{"gain_aug_db": 10, "time_shift_ms": 50, "widths": [128], "am_softmax_scale": 16, "residual_init": "zero_last", "batch_size": 64, "lr_schedule": "cosine", "final_lr_fraction": 0.1, "weight_decay": 0.02}
Rows from block 3, named by matrix and row number. Rows with one number belong to one channel. Each number is 500 + 25 x the weight over the matrix's rms, rounded and kept within 0 to 999. All counts start at 0. Numbers have three digits each.
# filt: filter width-5 conv, dilation 8 (model.blocks.3.filt.weight, 128x128x5), inputs 104-127, a 5 kernel for each
# gate: gate width-5 conv, dilation 8 (model.blocks.3.gate.weight, 128x128x5), inputs 104-127, a 5 kernel for each
filt.57:531547541564547537575537520535529508508491511528478503473507504498474477497501523507475486492484521535535462485510535524492519496492475464496485477487526478512556543502484514555525537557518485530533510496515538540551521503531494527504504489552526539539495539547526508550522527512575527514512530558504524485517527508522506507502483536514528554561506528477525500
filt.58:534534511521500496519510502514515512510502517524546470460509492488504452542484475491547467497488488509489460453481514521490467503563478468480482495478532528518485548530528509434530508512501574470500477532522519522531500558495494496541514501506536510487520534518504575497543493489545491532523495497501502498479492501509460498520487542527509502524526450491532505
filt.59:532523531501508499533540497468488474485505496490517510491481495472494500438485523501488532496507463480582507481450511572465506529485505464544493489532540492483506502538467458510491487519539489509484517499504503483511536478504501528507523493521489476517501470524546480501527455500498497530467467499533538461447508557508452454508542514485500492481482508486491542
filt.60:545530521535514537518526538504515523518528538494517504519530485475500499503529491484497485508525498502527500484496487526503505489493475497491475477479478524511518534498514510516538520507522513499491509515527527556542537538532471485482539515510532521522547521518505527504530536521523521557545524510551516494502473534536508506490545498544522538525508471488494457
filt.61:504510488492505507467497467509472506489514511488513502464523473469497490481551492524526468501541498497523469496501489535544501502495474560521533526504398509480462536419500475490539536486510498459459518489469531531517519502479524494504472511483524489521526523495513492490483487454496498501507492522527468517477539498502510480533481439496473470536515486505489453
filt.62:520486495478456485468485498477516507503472523513505480458477489490492501517471476510545539522492479492520519472491477527483479508542542506500513516522513500476455483531517479444480468475493535517485480482482533481476486509506465474504520490516514517513531505470469495507512492491469482537539484481468501511478472522474495459518556500489481469465516504479558544
filt.63:437471467477500449487487493499510484501486449518526516498546525528508513540481505501504476484494513482462478511504488471478493495515466499507497502486492494516468512477503489452502482494489513498475476487483491475495483494488500531531495522476470486488501464493471503491453468477474487466463461468500511501495471483508507489485459458477483505526478487503526525
filt.64:490470495485494471511516475501530500479487460526522480474506586554492508495462467518505515464443497484523471441471500500500441500509493479525519502528506477469511490499507468484460455437508503503526433468518475492463507488508458474525516534480499455474453499437498498519482459483513485488526491466486452494460462471474476473484499494500495507498536426503517512
filt.65:478510473512488469517510530499538481457487474533512488517481534527475549478466471488476517517433502468514516445467479479477513463462496487466509441509528491503510489519484482500479453507499475508502483435488465473499496466514470485511538535522500500484510480503461477482503519476480515518501489467504555457482446503538464454461498500512508504513463533506479497
filt.66:527538538534509528535532536512534528503530534504478498470509483494475522512506481495495501495504486498505487484474495486515507483495498489474507452466518508516523516531518525543524517503510516506504526497523503514520537520534461461460493471562534537528514520508535511525541550528558519543550547527527533515523518511489514519520497531526515537521488498486509514
filt.67:489491493477457508515502524488484479472494496503502511517501496523522511497530463479511536494473488475503483486512464494540462469523519509485510514543482514491466467462502482477478528485483511499502473481485466510482477512495544486527539524469475465468479519469485500485504492476487447462504465471474471503468474497490471476506506509520507481464521491520513463
filt.68:512480525486511494496532491489499535528555515502500485493522488520503516535537505523494501505482494484477467444467488495540488515496542537478497492454480516480511493477519480540528550507531484522513481478521529567522560496506507501510487492514524530539521567491538449515511491504502539482511507529486476517509531507505532519518521515510496491513521431460437505
filt.69:479490505492492502485487508509487496468525472498472500528466500478513525464480557466462511484509469497521455467501494474480534521455470475528472478530532463515544477495460507555469500538491472490491474491481454500530470502519538539500522543525496509486513475522475497506487494518488475496485502511496483497501504465465533449498483516474523504488505543528450483
filt.70:497488498488462484502480488482513526472500488489507491501453511501464513498525461516556528478474514515471480489515491485542459474545518503490516526511442520508444455463531499449454503465499520507496458481497477497467503531492527482497556515481506455491482517461502541487486494504454490501528509461474481533492474489527489511508513470523507473493543452465548503
filt.71:519494494485504495523492523509463492477507505547495464541502509503474514554467508503494431471477500503462482435491478470478534499526433484496502475464515474500515522522470497500536484539483510457500476470543471486535472519472464500472492465496495514504530473532477516459510485521522519519451529477532484453532483509468470522481476498496504526511514551506559485
filt.72:522524527521524528570520508504510510549526520497475500502470486502517484474540508475491501517493503515502479484487506511523533486499512508499471489473476490518526520492505528524518533537488511517512532524513524546565522524526499497507545498556526551526505522543498515514513506504517546532511518497537521473489493489547507499513500509520525537545479515489478482
filt.73:479476471465454471462454478494489512502492523495459525527514520521500492528489483521501498481488498505485522508504520498504496492514499521517551518506477476479454484488473478475495466468482502503469462478489476453469458469496516519492496507448485463457481493505468516507467464465444457469490481468495457504509491513483510516492498463452467432448484519516524487
filt.74:505482495509484486461492501475502500507473512519472476501513486465484501493500527500462531513515514497518527488527512501508518521480511505536509507516501482509509482483469505495484489521508471496512501520474476501528487458497533518519518520490510504482493509518498491480489499500514478488486489508481505505512494509481502516470515492481492508473490510517514494
filt.75:493535523488489497488529490497524520479479480503521538511484496518510515506534478500528499468494497516485469511466490515527484488484504511468493517514481552521480509483533487475507523510541502500517503487472486519504540513486481473479498503519522515491482509509533511497512568523471496503565497493489485534483508494508502477510484512550555470510525483519511514
filt.76:502473465500537487496489473506496502514493487503484459462520506488555478448500524513504503526495449498533542492467533519480522506492517494542482494467527463446498533508448473475521498524500506529537498488488521485506473472496483514516499518492500498509500511539467495506532489475524543510468488511498527464486503506510495510489483524495462495546518502521509508
filt.77:513538534518508481502534535540502485490514488519500554531503513472470503515481459503465458502505530477454529536527482454488452508487471471491474441483525558550532488530556519512486492464550525520489500549500469495465526543511492485505505483508507485489495517476565520512498532534495479525545497508509538538495497487525484491501452489553547508498477482523519512
filt.78:506514515500511512522497508546520497547539518492520524463457523493504493458449493477497549462492517499549484487521497520463516473473519472470484520527532516513480495539503522531501483522487482525498528496448511469506503511556423493476460503529518502550549438543518478498503555527503504527502526555504519486512518506473496504519548497533544513496442485494451485
filt.79:496508517541512516535521523514527524492510522518528510472483518528472461489501484472521476514455523517497530461515501500478483480510504516473508511452509506551503562512520546501544492505518530515507485507493520536502544520476513458498469482485537538529557526489542516493470523519543539516528501546517467543523544545492535498516510506504537524552477493457481479
filt.80:505511511501522507486504508492516518525524503476531542607499521492535557478501484447476516487503495473470510515504432462499488463440485517484449497492504518573509488508532530520486487488492470525525486534480458476482481482510555511506518488491525490528490488474520482526470479525450527491517489493523498538514507517473518494488519496483525486498508474493517480
filt.81:527517485530488496504463508480520504527489533479503440516481466553467488482516436525541517532463532524501529471520536501523454509553508517484517528516494534480481494498521496481493506477500533518464479485551478531507493536506498475441523485486496520475500528506473579525539496514511533536511529482519519486575474505533481562500518507512471488514495500484517543
filt.82:489491490524530510485488496488494504498483480474472477455513523518522447471507494496529482524490469558550535515498547580537502518503532511484484542506509501470508560474504483507542508493477474500580516511488559502479479492490514490499513540466496469518496494502504483536479503490491545434498496547490468498462550482500504490519491496492483494549530522513549543
filt.83:490524483523535501511483518515537494551511516540509533512512521488513519525451496493475461506523515472506530502512499503453481468556429487488497467489550524521509531569515515511546482524493527479523510532547485484529521506485480503468472465511489545512568471527502531464509525498537526549523517508555544514511485557522514516492499507523484516525432485443499453
filt.84:491470519468535539516507493532500526500498472525504485514492506520489554510490533500461472501488502471451497486502487489473541455470492494506515479482512446504502491514448515508495503514495502503504517462508501511519468475468536549480511530493475528501471516537463486476476488500462519472425536460485461448547477453460487508456452507478495491496485491482497486
filt.85:508512513503486481448455503489493477484517494495454504539468488479496486470497498431507534527516512523508539541532527542509516437477524509512515493540485493536539472492497525518478474483440471521496473475537490474481426480496515465459524470469468496494479497510463505515482526503504498499520539491517482514525521525479500451505525474489488506466519550490526527
filt.86:516506526525460517506511518498475506495487558457495487491494457467513486531536567495512472514568473482482491531513484488543539524525475517533487497485477499489484494477490502482522557527519531483511545521491514555554504525515524510495492463498499508493512544535514540487496499505519508484503518510530456509499472523495547507462520503482495505499506482520524482
filt.87:486487485467482508498504500522458490455486503481506530554462510528507512484487478483495525470476482552506501517489514496489475493441473501513498534540493492488514450483491480479459489471492479501490498457487466470459504482511540544519522537439443457473510451472506495472460467465435497443456465479511456471479519511465473470495518472488489474483524486501512509
filt.88:500511462497519501468457481498524471520464476526500513525452541469515527466493492505470540483486510480525495430523501496491449525486525496528506511531487468507499471509474499487465466496485489520513416532512469474515475472521512484532486539468484487486490475486474476503471475458495502481507436487500479478502506492501451539462508463488465483476458459514527523
filt.89:529490532505538497491521534535520549503528520507522503546483465529512511498548526490505495529493471504483506481504507473555524485518479522498508454467495478512535520505493543531527537518504519510521521501539486544529499508534542482498508500546532531532536509524499524508480496532519516483495535471540522509517515511557545493533492490479503528532498508448450488
filt.90:482490511491495475459457453456486491487486512517480527545524484505500513519490484487499460488489510498468483500510485513508490478488468511512489515464473486500480500467476494477507495463465479454469478466451481478444486499468509505505480466484455469459457503483490515488489481491467505480473509493519489464487484485469452473485471487484474452498491506528529486
filt.91:488477463462483498486488448463497480464479456497494499500491462499501505476524482503466488544518495509519515547508514519505510475479468568493513484516474506486514511475495479489501494503502485482476527463462484480463461444456536519496472522476454454459453504503486478475477506476492490469478476498474493494497504502499474487504485468491469497492468527539491514
filt.92:524515524540559512518510506502523540517509509477499499473524476504500466513512493499499486530484501503517538495496504540556500498523494515483483479449506512517532556513526529538544539543523534503531521518526531526532495512515471483450472447538524527518513514524513532512537533531588549517563529536522513520543519535515513526492530517539508553544510489455470516
filt.93:569566536541532522534531506517484501508529526503517516509505486484487502485522508525515504509554515484502509536467503498520484508520544485511505488483515529503509504502527505504505539511535518540522526529530526533502555528531500480507475494516529550535527540519511496555541547490519545497532514513500493522494510509507501505525532530520512510513508500498491492
filt.94:457461457487480468489482489473478487481471469518480539532490458530505536515535490499474516534481517480482514503481480488522508495473512555505532508517486482485495458470495470484448513468500462480490493465473467501468497446485541518524513543497502503467459516481502470507469474445456477451493455475466508502494460464517512487440500476468489480468509539471494537
filt.95:482503506489512489523506507484478472464529510508524507530495492490521525502493492472474509489516496514480502511492516470480483499460499498506490481503513514515541508503516493535521483511515475497459517502529501478505505484508521546508532522507484478490497475500507474501501523512501498480477481501511505493463505512493490459505518499522523525488502491518492502
filt.96:509476498526519514537488509497513498519509507514472456466513475507496465454532508533512522507463504519531469455514553493524526512508517511491487518520475469471502486473462487507482533514500520514486503499522512565526502504523499538508509511509514518534531539510488512507493482495539508493466510518522468458489501487502489509490485484497485510485490504499528492
filt.97:493500468443465482451464437481485521523496479493535501481513479510490484482525475476524517531512521507490526525511526472518502460513528548489561542534484508517460476470508527480475512463449475514485518487470500513474463468507518491491499506472482483467457522498471469519489512459456487499504524481477500508544485494499521501489501494498479454473526521470505554
filt.98:518504559534533505506522510473527523482499537478513451480464497522522446479499505464554537518478454561497497482501505495515494484524508502489450520539504498539495479485511538500498493496496532526529491516500510518493478540530507513508498510500531490526535523490484526493500492543514476489501520518516469519484533508493505468553540503499538518481520520528498486
filt.99:533538550523503515519542524516521511499504507503519519488522518494486490501483484496506472467511483514502465498474480519503479520521481466480468490463487527502500539493528513500541519516528542500490506525506541524507530533483490525523497497524519540535523501516518522495538498515541521528505512523505471493491493505496503511494507501508510510522502477516491521
filt.100:484497496504483501491520512505539516472493527506465480538536520462480483574484533483500489497550496541464490551523553487499516492494487486523495503484507477534524498511476519520493475518490520485508496522541517498501480484498482499467502481495496499467472492491488508504476504524497449496507513485475514530518506480523553482512505491488530513457497501520500493
filt.101:551555540526545482516522505506500510515549514496493524492482481493507495474542521503508482560509495507505528504480505506538536511502473535503481475499506484509518530504493507523547521523534521482544527521540514553541545503486511506514499473494502532530530505507522508465501490528530510497508507502555510487491513533557521504524507494482518517505528520486509502
filt.102:420464460445478462490500445524472466479515502443470530497488489487529513518527493481501518516504510527509520525508522492520519480484508558513498528555447500521514453433494517511478494498457456490481501488514447466453479475497503504536497498495458463476506462488477458500460504468460490470484466505488493499461542512517487485557526460484505474487512540508480468
filt.103:526520493539536526543554567565505526520507525537485524512515490500519504475493475500505508489506510485521481514497477484508465479485506476481488475474525524521514512525543530530526546495507513513548534532524547533510516554548496480504519516555542528542550528506518542519528527509513532510544520533545505521501506513503518518521522529534529517537465448442460487
filt.104:494467467443460479480475463516484483487495499489484505489503507499520491506490496486489498491475490516513508487512517507482484495491469517529523532541477478500492478487465494495482481487453477480489454459487466475487472460488511514510509506482487484501489480501470471474464466475472458493486496500505458487490513498470488486510503471477495477479501506513495493
filt.105:471476493503486496515498524495483480453463438513512482553495480559501509470503496504525492509463479505503496452465462498505500502499490519504528514499489471443479512487480436449492498469487520510494491467500471475480492520463510521486525498477479463463503487472509497477466467505480508478469466452489489468451461503481485464475481484486484487504488489509552518
filt.106:481449473476470490484472487488523503479557503510463491530504558517505504499498514487500534471457477508494471475483512510507513481477521505515510535564460463473495455483475481514463469482488453507480468422504486488480484463505503523475511535496484507504464486475469481516446486480457465496484505496475490471516519493520497509508496474484481465455526516500473517
filt.107:479479472497488500532521505484485474476483483496512526449469541539505467524475470524545493455457500489494465473452503519481483489533511465455531512494499506474442494490490471454500501506531530483477498452468499472494539513489543536544546487499475496474486472505538512484454511459508470440482485483499463468485469490448491495509511492513467491495504525513522532
filt.108:504502497504462471509503535464497481498491487516519496547512519524537557541465490466468428532486473458452549495489437459470471478473426476503476481475537490513490507529496497497514478483489483462527482495445450491487498508468508517514509482501498480490493492487499507462515485521485483495499512510522510488483469500509491489468466505492508519502526497507481489
filt.109:537585556539527488500496513504548512514465519540518527495507516510523501525466470449492515488504470477494498514488475500499471484467511451436437513470536543555503485549547563502510511487498494487533490516445505490506506508503430463475473505525507505531507508517495477503558534522510491514572539520499535495499496483513499469478514521539527507488484496489494519
filt.110:522507497487490499495499496501464481474495517516553511496443478528466504479498434516520546505480504513514525484484513508515434492526530510475527518515511540471474445495548474469462495438490508516503511487518455493466491504531505528533533560489478496465481520455512504494509485457461486496516469469499475475463480465456457466503516510519480467478515490477535519
filt.111:469506455516474495513512522499547517518488526492505561500519534487525510486484524486461537470492496460558477499497490494487491504487494499514475472533480483533520506490507517518490497496500497521473497585508493489475502481536460472495515537507486488497509482476513480515486519491529476512534466479489516521480490534525522492450557468489486537502466488514472468
filt.112:528552527499508522528540502495498485461506487519501509484487509482488503487476479507512479479484512490502480494499511523492463505522496460468493501509522530539493516524515496485519505495527534489494482524483493517510520514493481485534520481520505494498485487491511520484531527503521518489522477491496490494470502508491461467519483517530555505511526525535503519
gate.57:496505491510505532523506516543520532545561485523498526531475483500522554483500504529443517523509487442457515542511468460462484550484492491502495458495528538498501479533545512540487513488515487535494518541506470503495517493514484486483439508526521515513518510487530500503510518506516512518529496524517521539524510498494542539511507522521494493487484476531471502
gate.58:510535538556522515538533515503475465461485502483521499537518506487521501495499515479465520507494469497501545499509498487456551483461511495499455467510536509519574500546484531563502493551491503513496552520525535480524491487530479512486497483534474508535504476566497471559519515514533523542462497526508543476499540506519483488488521526517513531516526537492550496
gate.59:506530525511517522500536495485491486492505488489515564499499505519508486494472454484513466489467499516499493485466502509488501482499480443428482505491517535525490542522521514506538506495499512485506533528488486511500516517493497483508474468512512527515516471513504501503528548502498529531490507510545507470504525539499475499547514514547533482524544485496465484
gate.60:516486500518533519533564528538489491502507481462495498490494491519522483459468494512501501480485489519555524489468540557497515516479508466483500480501544520491516533520503500533529498515525518524514533497504539493507520496532520512508481538502513532541513504499502486517547524520531516505490492534519467495490558507464498498524492562537518499540496516509506538
gate.61:519501480524541531519519522513485492526530495499504519485480539535482492459496476534488505445487477504484468487471514497479487540509503452476495435487517535489548512522529481554515521520574515532485530530553517506508554517501469477510527453498506515498537515517559530513537514520533555509498493508537479496523510534477493514497497525506510554536537496503514489
gate.62:517525531535497517510502558533562557508499518469514488507525529503471495527507474512515513477520529492487525523515497457519461476528527496481522479493486540510505484535576528510504469493487545515540502488513517501499495555537476486455508482526548561525558488480478517511523522538526502542562558492502515554550492503531530537512512496508514519503447502469489490
gate.63:497507519512500531492513521513577528528503482526530533544512528494532530489498499467490479487507468474465482493492468497489489475515498484511450454468488505532505514526536563513516482490473500515505499525510485521504485515507450460431483440475513511474486486504478509505501511548531544530540540501538524542532506514550528483490480486500520497495454456491524501
gate.64:480446470482444457450470462470510509489462515496533515488563475523504477538521494486512489507527498516507505521490499501495484457512511536528519530500491509499476516497498496466497468466443491464484482457469542494477466496472497509505520504483473472464437488491478479496493460482481456519493507497463525514499472485515513469473506482467492471455487506519507515
gate.65:489473487481493506478517502487488457492491443503456503483522472488542528509499514454479475507510456475483503531470464496480523496452504516498485498484514479488495497505456491494483480493479486508531509479443501496494484492501560531548545520498455477515473476510486463510483492458469484496462467502474489423423465455491483435471466508486498500494493510496471508
gate.66:496493465481463487498486496481472490547483532505476488466494461467498488491485527535513527546524545473491545547522470520473529537512520508512531531512539492497472496520479498485510492513514480484504514517445504475517524489456493552515487492493479504494516498540531502472514493495503496507464486510497515464513493526501521552500553517490490487472483519515475497
gate.67:513514488502522526514524520490530513517493515481450536480519489486510503521515470471494515495480507450507504484493477468504531468531533491438457463495508544558514497513543541513490528525507530532512534535535520508511505517555482482488509475551518519513511500501492533522513595497527510531509484499503525498501489492503487486497515503583521535493501486505508492
gate.68:497521522515506514483516497508468493467507506479510487500522510498472507477486487493465455495501528518520511488531549468516489487496448450486488446510517522523579546514518517551542512493508479486494500470560473504521490495514487469490506486518496509492508488496490524489531534538545527517535518516547512517521475512516492480492485521531521537539542516535543446
gate.69:500503519525477494492506500497497552512516534503493473516472494473485503514511544500490516525571521501486558560524539477488524510489529495526492494498514491511510475526510514528493471503490473501501509506513506485529498488508514530485515515507515542502527474526482508488491514518512506516524540497518541547521504502538582521513550477475502491473492519496483505
gate.70:531550522534506497486487511481494498509489552484499509510538480480474481502498481499493493491520528499524524524553492519517513498489463475472479497505508555538530526504519531514541531525525512484500532538498526495518491518501444459473489490508495494500482514538503521490544559540529483518515507532526535520547509525518494530500527520549520536499517490505507479
gate.71:478454477484511476475488504480519544533513487482529451479496473500508497446534548492516523551537472514548564526485502546505526511554530535533520500541508487476483489517503493495495480500480513494532543491522508511524483516503532528495519482503491548520500496516439500512495473490515498501473508493511510509488489530543541503527533495489478510486468483476491442
gate.72:515505520514500525541528533517549523509501528504540516507502499503505489466483472497498521504477493490519527479494501510498488517491513460470473483497522534516527505537537529514530500527543567527538502527525502509520538526517471470468470485529513514525539513514519528499560527523552523546521526524528522522529527547500514534514529547529524544518460480506526498
gate.73:490481484452485497509501503484488500470495487503530487488486474531510514496500506491533487487493491480501496498485447515509535498531490524498501516515481484460420482499486471426490500494509522478475525480467454492504498518491524542521578520490491501464466508509497500508481471467445483481453490456491494465484442487486513497505500476473450461489479537484536501
gate.74:517528511553500550513524520525519495521518554527470502476493516465510503512505530497471497516515515464496492490517475493505534497501514482499466462484507492522521506509499530515515506555504512521510508524518523534546514519539505507493483514511507516523526525526521531533494555546547503501510533525516495511516494497512505514488504503500504534509511501503516500
gate.75:506533531528543519532541497509511505522515522510479517522509479485489527516509517503520485510509520506480504526501497467496518522498516501491491479476523504537498529516502534508526542541526514515514512522507526553553529536544507485479456496510517498508491509555519526529513540534521528514508510539518498497495520477506526488515507520508540501554519522526515473
gate.76:517520567516553524532520515553509541506529469526545490514498467519477531510505468498470506522475514479471538485496489450501490490484495500462487454482539532526523476517546538526475519483507482532520572513541488522496513505555504501472505512515526538536520525498491501493524504549518508510503552529511527508540498473513481531503494556503515508512506470500498501
gate.77:491478515538495515515515539468520517477466536505503529503518505539500477527477503492498504489482515487540484479478496565491502482508501495495508496480517495516486509508486491469501485511495530501521499510494522499513508509511480497535489443521505458467482481518500532513499494483500509500492477474522528497474463547508517464447543497487528490478512512494493549
gate.78:499505514524545496491490522554537547508515527508488517531528503535490528528528464478463498503473533469477519514546492448540502465512510510472475445451486509555547496498542553542491508465487496532514536505555522501473495497559484464469499518522545507512511529467509518521504517528533506501535530508494535521533471466544500489474477488502527524503506485482501492
gate.79:541547516537524515561512536532530486532541522490497508527506479482502469490495502501488505501501521515505508467504489497527526491506496489514477476492530499509532537531493523534542505529502505495549482512510522539565520538514460479483491454507520545527512521564491532502538546487541546544519529527537497493541507526523496560511518530526497541534510510480474499
gate.80:500500503502517483510532515511536519487498486494510541490468517525485495486469437497537486501494517515524528489489499487480462460538496449464514496491542576524492518554556515487509482493508551521516504475492499472482507525525468472499508509511530516516526476486488535509522519503511530544537514492527557520521538506512477507555510516540524493536507526516533517
gate.81:509531509465487493511516515493489497478527527531520497503528477459474548513501486522492501547505492498501502495474488512522510533517481472486482476478527518492523503494516480521524538533580490494542513514531505540521573518519509493485482488547528509546500517523559485492519524530518507506519493507527524499482517532520495502526556524545535526502539511512520485
gate.82:502494497497481505484494503484525505510490495529555547527526499492532526510458455482460466527506476477504537502474478491470447500484444487478451463499578561502516514575548486508528471471534497472513485517483475484482522504487440473495454482500514473480487481482537499471540509506525502553534476520522535512465485523494472488465492528508499503505501495535515481
gate.83:493482498463478524492505513506467516463478505464524491508562514482533514501514547459502496484555454481526489536472471500494570472518461517521500516499478475511481503487481504480522503532481534486493510479479478466524477511479498486483500471495514513493522461535466520460464498499497497481477499477522503532504511567493543479500545482489516501493527511501501472
gate.84:509503546521533535520544512545495492498538514478474516518479510491473474492497506489517526498483500536483511473504504482500503505491523473461460479501517514545547495532498525534498511546537532524539516525531515515534524553537493487524502524521533547544528505524544524537513513542521535519519504533513502520512532474506528500527510531529560551523498495485458464
gate.85:537522495493515527507498516514495492500474492477509498507469462473475503477475463492495507478505529503521461525500500531518493521483487477467484485497508564525523498508541508503497550522528516510485540516530487527486517513528496529482527509534513540499505517498540502517572540532501520535497513492517495492506483497477484507494493564557527524503504503489513511
gate.86:493503518505504495502478497510554518510516509513492498516470498517484504530518496484524484537466498545449518501494497475502498481542502529480496522481491500524490487507516533489506497486480527463516508500545496524499499543489454511461490467513479521516521517508476541497501515538506532535501555487521573476522507484568498503527508478489521502485523488444539465
gate.87:528490531482495531486513506494475514496475507538518531597520493535531518519489496481421498503512483506473501493507491521523475483372505469506466489474515505510569502506507523563513529500498453497520481480470512529507497452492541494520470508475507494498511534486515461506526482534488526478498517530506500520488550495497507477488513524487516504501531475488462508
gate.88:491487481500490487465444499477501532510475499505535471496488526512475502554479519530473497481500511514424484495488501478492513541488554499524555501433505481451510485497485460477475481480507504504500521470501540485508495480502513512483522515500487511504492484503514475514494468502482512496491502481457510502525480433524542517461484475452456488478522490506540548
gate.89:512531516541544556517517533590514521554521549486504517511500495505501509516525484477504509503517522503493479521523503494482523498492492495464470494482501530547508507513541550524535521526517520516517558554508508529517510532527521494456466501528543554524530506524519525500516556541547541513529556540530512510540514507489519527512499543546544539540509509495462489
gate.90:498493507489523455483498505507480475497497465497495528537482493484505534516494486483515454495480518456458483472504433447504522469539454504495501503477494497522470517479485516462513507522480528490496485504512446486511491528481484488521501498484479488469495497522468535470511526498482506498470503445515504477496448499490472482479473500516520483529523524497497475
gate.91:540519539500519538539529492472513493529535483493511523530492488501503536464516483493458469484513502464501506517498469484479506483477444488493476453491486525519523523515508536539521519527525502506501557527504463507515513507504488501487509435542483502527517481540489497504530511501523542569476516510566546485520492547540476480499488496511506501525446489500469497
gate.92:509502494497501509474477473513472454491539502468520501465476509484481510488495462510499498446529519527504455504525547513516451511476500458500495513537481527520516499485516507525505525491513486492440467537503509521476488470497496499493495529484516504534519493460484463511516483519509506511492498513505494516487552494491464493532487510503508506513537482492491513
gate.93:504530516514545488531499510526535499543536517532492462509495508500506484501483491483491483486489474513493490475490492501459512497498496473489442481497517498521520510542497536519510479516509507500508494511518519491550506530515438497444476483546509527525500472564500509520521516551521534572522561533514548474526517475526490518514466504537518505502468480469471467
gate.94:501471486495463528511495519520450496504544520519480481541500498493515509549506569509499509497496490525458447496509495479503544516471499500562502531492488432487519477468454516525500529513477458487478480502495480529504479509489530494506505473476505518506496488498467487487486472501474475476478473505506440489500516526478526520531531500455499489463510472485464494
gate.95:533545519529511511533555524512529524496507532523485500499506503474511498496501504502509494511503498532513495497476507489520503492502498487479494495476510514501520526524521519524526509518530528502532525517499533543519547543515488467495498495545548555536541533503510527497547539515543554554537512539544505506491516521517495501511516507526521517540483500508500484
gate.96:505514541535534525525546526531506506526508557516513506513472501499493519511517488490505511502498513501522495480499473516512498479501499487461487471467503524514520510505524526514518533528528540520519510509513525525525549542501518461505471505541531535531532532518532532509547523527523547499529524524549534552503496530535522508504546521512535537523502517441492477
gate.97:523507534526581554517510543541545533518515481520498496486445492519487474426520498489538515501508520540523495491525534512523490460522509500484503527506494515519479495516509548493497512504483521541527521503510501537512502549556498518497546524532512527487504513499497535516507500506491525503497564505523516512526468479523517525513473500518509507524456486410447462
gate.98:529520520542521539528516560549508539537489500491496496507513470486495510501507506513488486521537536494497516529526521506508506528485497498499501469486516523511521527525524533540530536526506503519497560556523523540534527499531516475471488478530511539529498512547520498561530538529546541537529533524513494551530509488520539534505499531506507548538484491465504493
gate.99:493488474515494493519499532545496516486487492473528475454512468546509509488525441499538488534458485462520550487468482510535484470583462513445514479512492523470465514493525476469516515461513541490533536474533493500472513506501523530497519516501508494491497506459477529492510481482517486474486513471504472473475457509496463495488509493498477488504497512501564467
gate.100:460478478497504491459477480501507519502478498471496504497523518526478483534531507520509491462506506513486448504469517484525481526528493528516538501485439483465478498439499477482503521457488495470478467487478488532474502505495524521508519533465472467490484498447486511480454444473489457484500495483480459517496494472488526515514459447445456466475546501526523526
gate.101:491499514504489512498510527511458448488470481503507488563517494482471496476475497517492492481529483538512466487490509501487502555510506445514483485472527522496549505497492492512497518516548525514501474534583513524500519512496481462532522487492506491493534524483492523506555519525520519509483470480496495505467495509474463475482487560526529538499532520537540526
gate.102:508507489445493480462487472511492499511500452547501504501507530517522486476497467475540520498472455522529505505482534516489501516512524514480509534543503498485457461510515501479454469473478486493517507483492468480473468477500494408535511541483496475491475466472474455477476510471450454500508458469462497510466516461503484472531463486492487434454481488487514532
gate.103:500495519530492513516480520520492516473503513468492462500523500504481473521539508483472487507510495509516474505511531544510525499499443493492479459496488510515553542479503512544542537512498499489503528480533514537523504485510445498486501465542507507503504514527494494511512515535535514539512526508529532487505501520565499495501511478528530544517536502484510493
gate.104:482488512505500498500490477479482497518520468494495523541475514529526495475498508452451527458481469540515463487484549497540511485427527472507459508518488499551559487463490538583484519513482450512510482493488496509501496480509514503471481483504525517535507520496503479514514515543517519474514542572497459499512575484493505501547505520524534520491510482503442508
gate.105:521492508511516547515507502527488495501482489519499442508475502539508443460498510456502534489471458531512435434488483494479507486492551513483460517494500489513520491501485534505490501546477544567495502502506510530526484541550531497476511505503520541522509477481469514519484499531531518495492543508501472497487505478481518498495510521495520532516488478493496493
gate.106:494526506495515509489513498509465475503555528570497483516510531443469516502446505508471448476513562519480483502563528499460500531467459464501502490484520512520536538521502506543535477515534478493502498538538515475516518500488467510516485507514521493507494472530533486501494511525504511512523501527518525506500530492493487506536471495518517497521505497536488479
gate.107:521541495508511496509522509506498512524529504506482522511461477484489504479512487510524520526491497503510522522470482537480504514474505520461516512510516536521507498518526500529507495505538515507490542518495477505511581510520476497527472512491502506522515516519578496527535567512509516531516480518530519497472567523511501484557535508552546509512520492463470473
gate.108:528493491468503515530485469511528521538533516502489505502549476530500518504490506536494445525495503474481514493522517518529516514526460492501521472454525498484515543530508518534562494507496494469542497511525502523540516489483499519494462492478488515510524526544518495500518510494518523508491512524531492470527528500528514563544484532508495508548477464442474443
gate.109:495488498499528477500499468486514471481560521490488482510492490492466524526501507507480437481484528502449483483520536460487517513512471500479507460459494508504522527495490498524517515544523503496469505499579487491510516491488484525501495457507490511497493479495512494485481518519493519499482507500519513462511507477499479518503452483524517500532488548512506482
gate.110:473524517487479499483479527489521495503489495553488504512501549496509487479492442513513544474505519514540509535522475525503445523498541479479489537528511550514485491510582496493471496453520500533505484536479508478449518489521450467500511519482542502506495521436529486541514544521485500493546500516471505538487521496495490495495527491529513485491533466510488516
gate.111:502541525495548533513525513502517470545521502502477514538525477402544527477536567495459507538553520479525490528561485507463528515452465522554495476527499474515518496498475517530511519540490486484490477544479477525530519487512542497540476530491487496494499514527529472493479491481495488502500487518526499515499546529507537533527506502489501492490479471514508511
gate.112:533550530525500516549507516510530515526490523486484504504500485472508483512501514491501502507491483519474504502470515514519526508479528501468474498453531503538530541549516510519531513541499502512524536512513546519543521511510484476461486492551541525524524510534504522533551558555528545528538534518499519508517515491519516514504502523513541510535484492520482537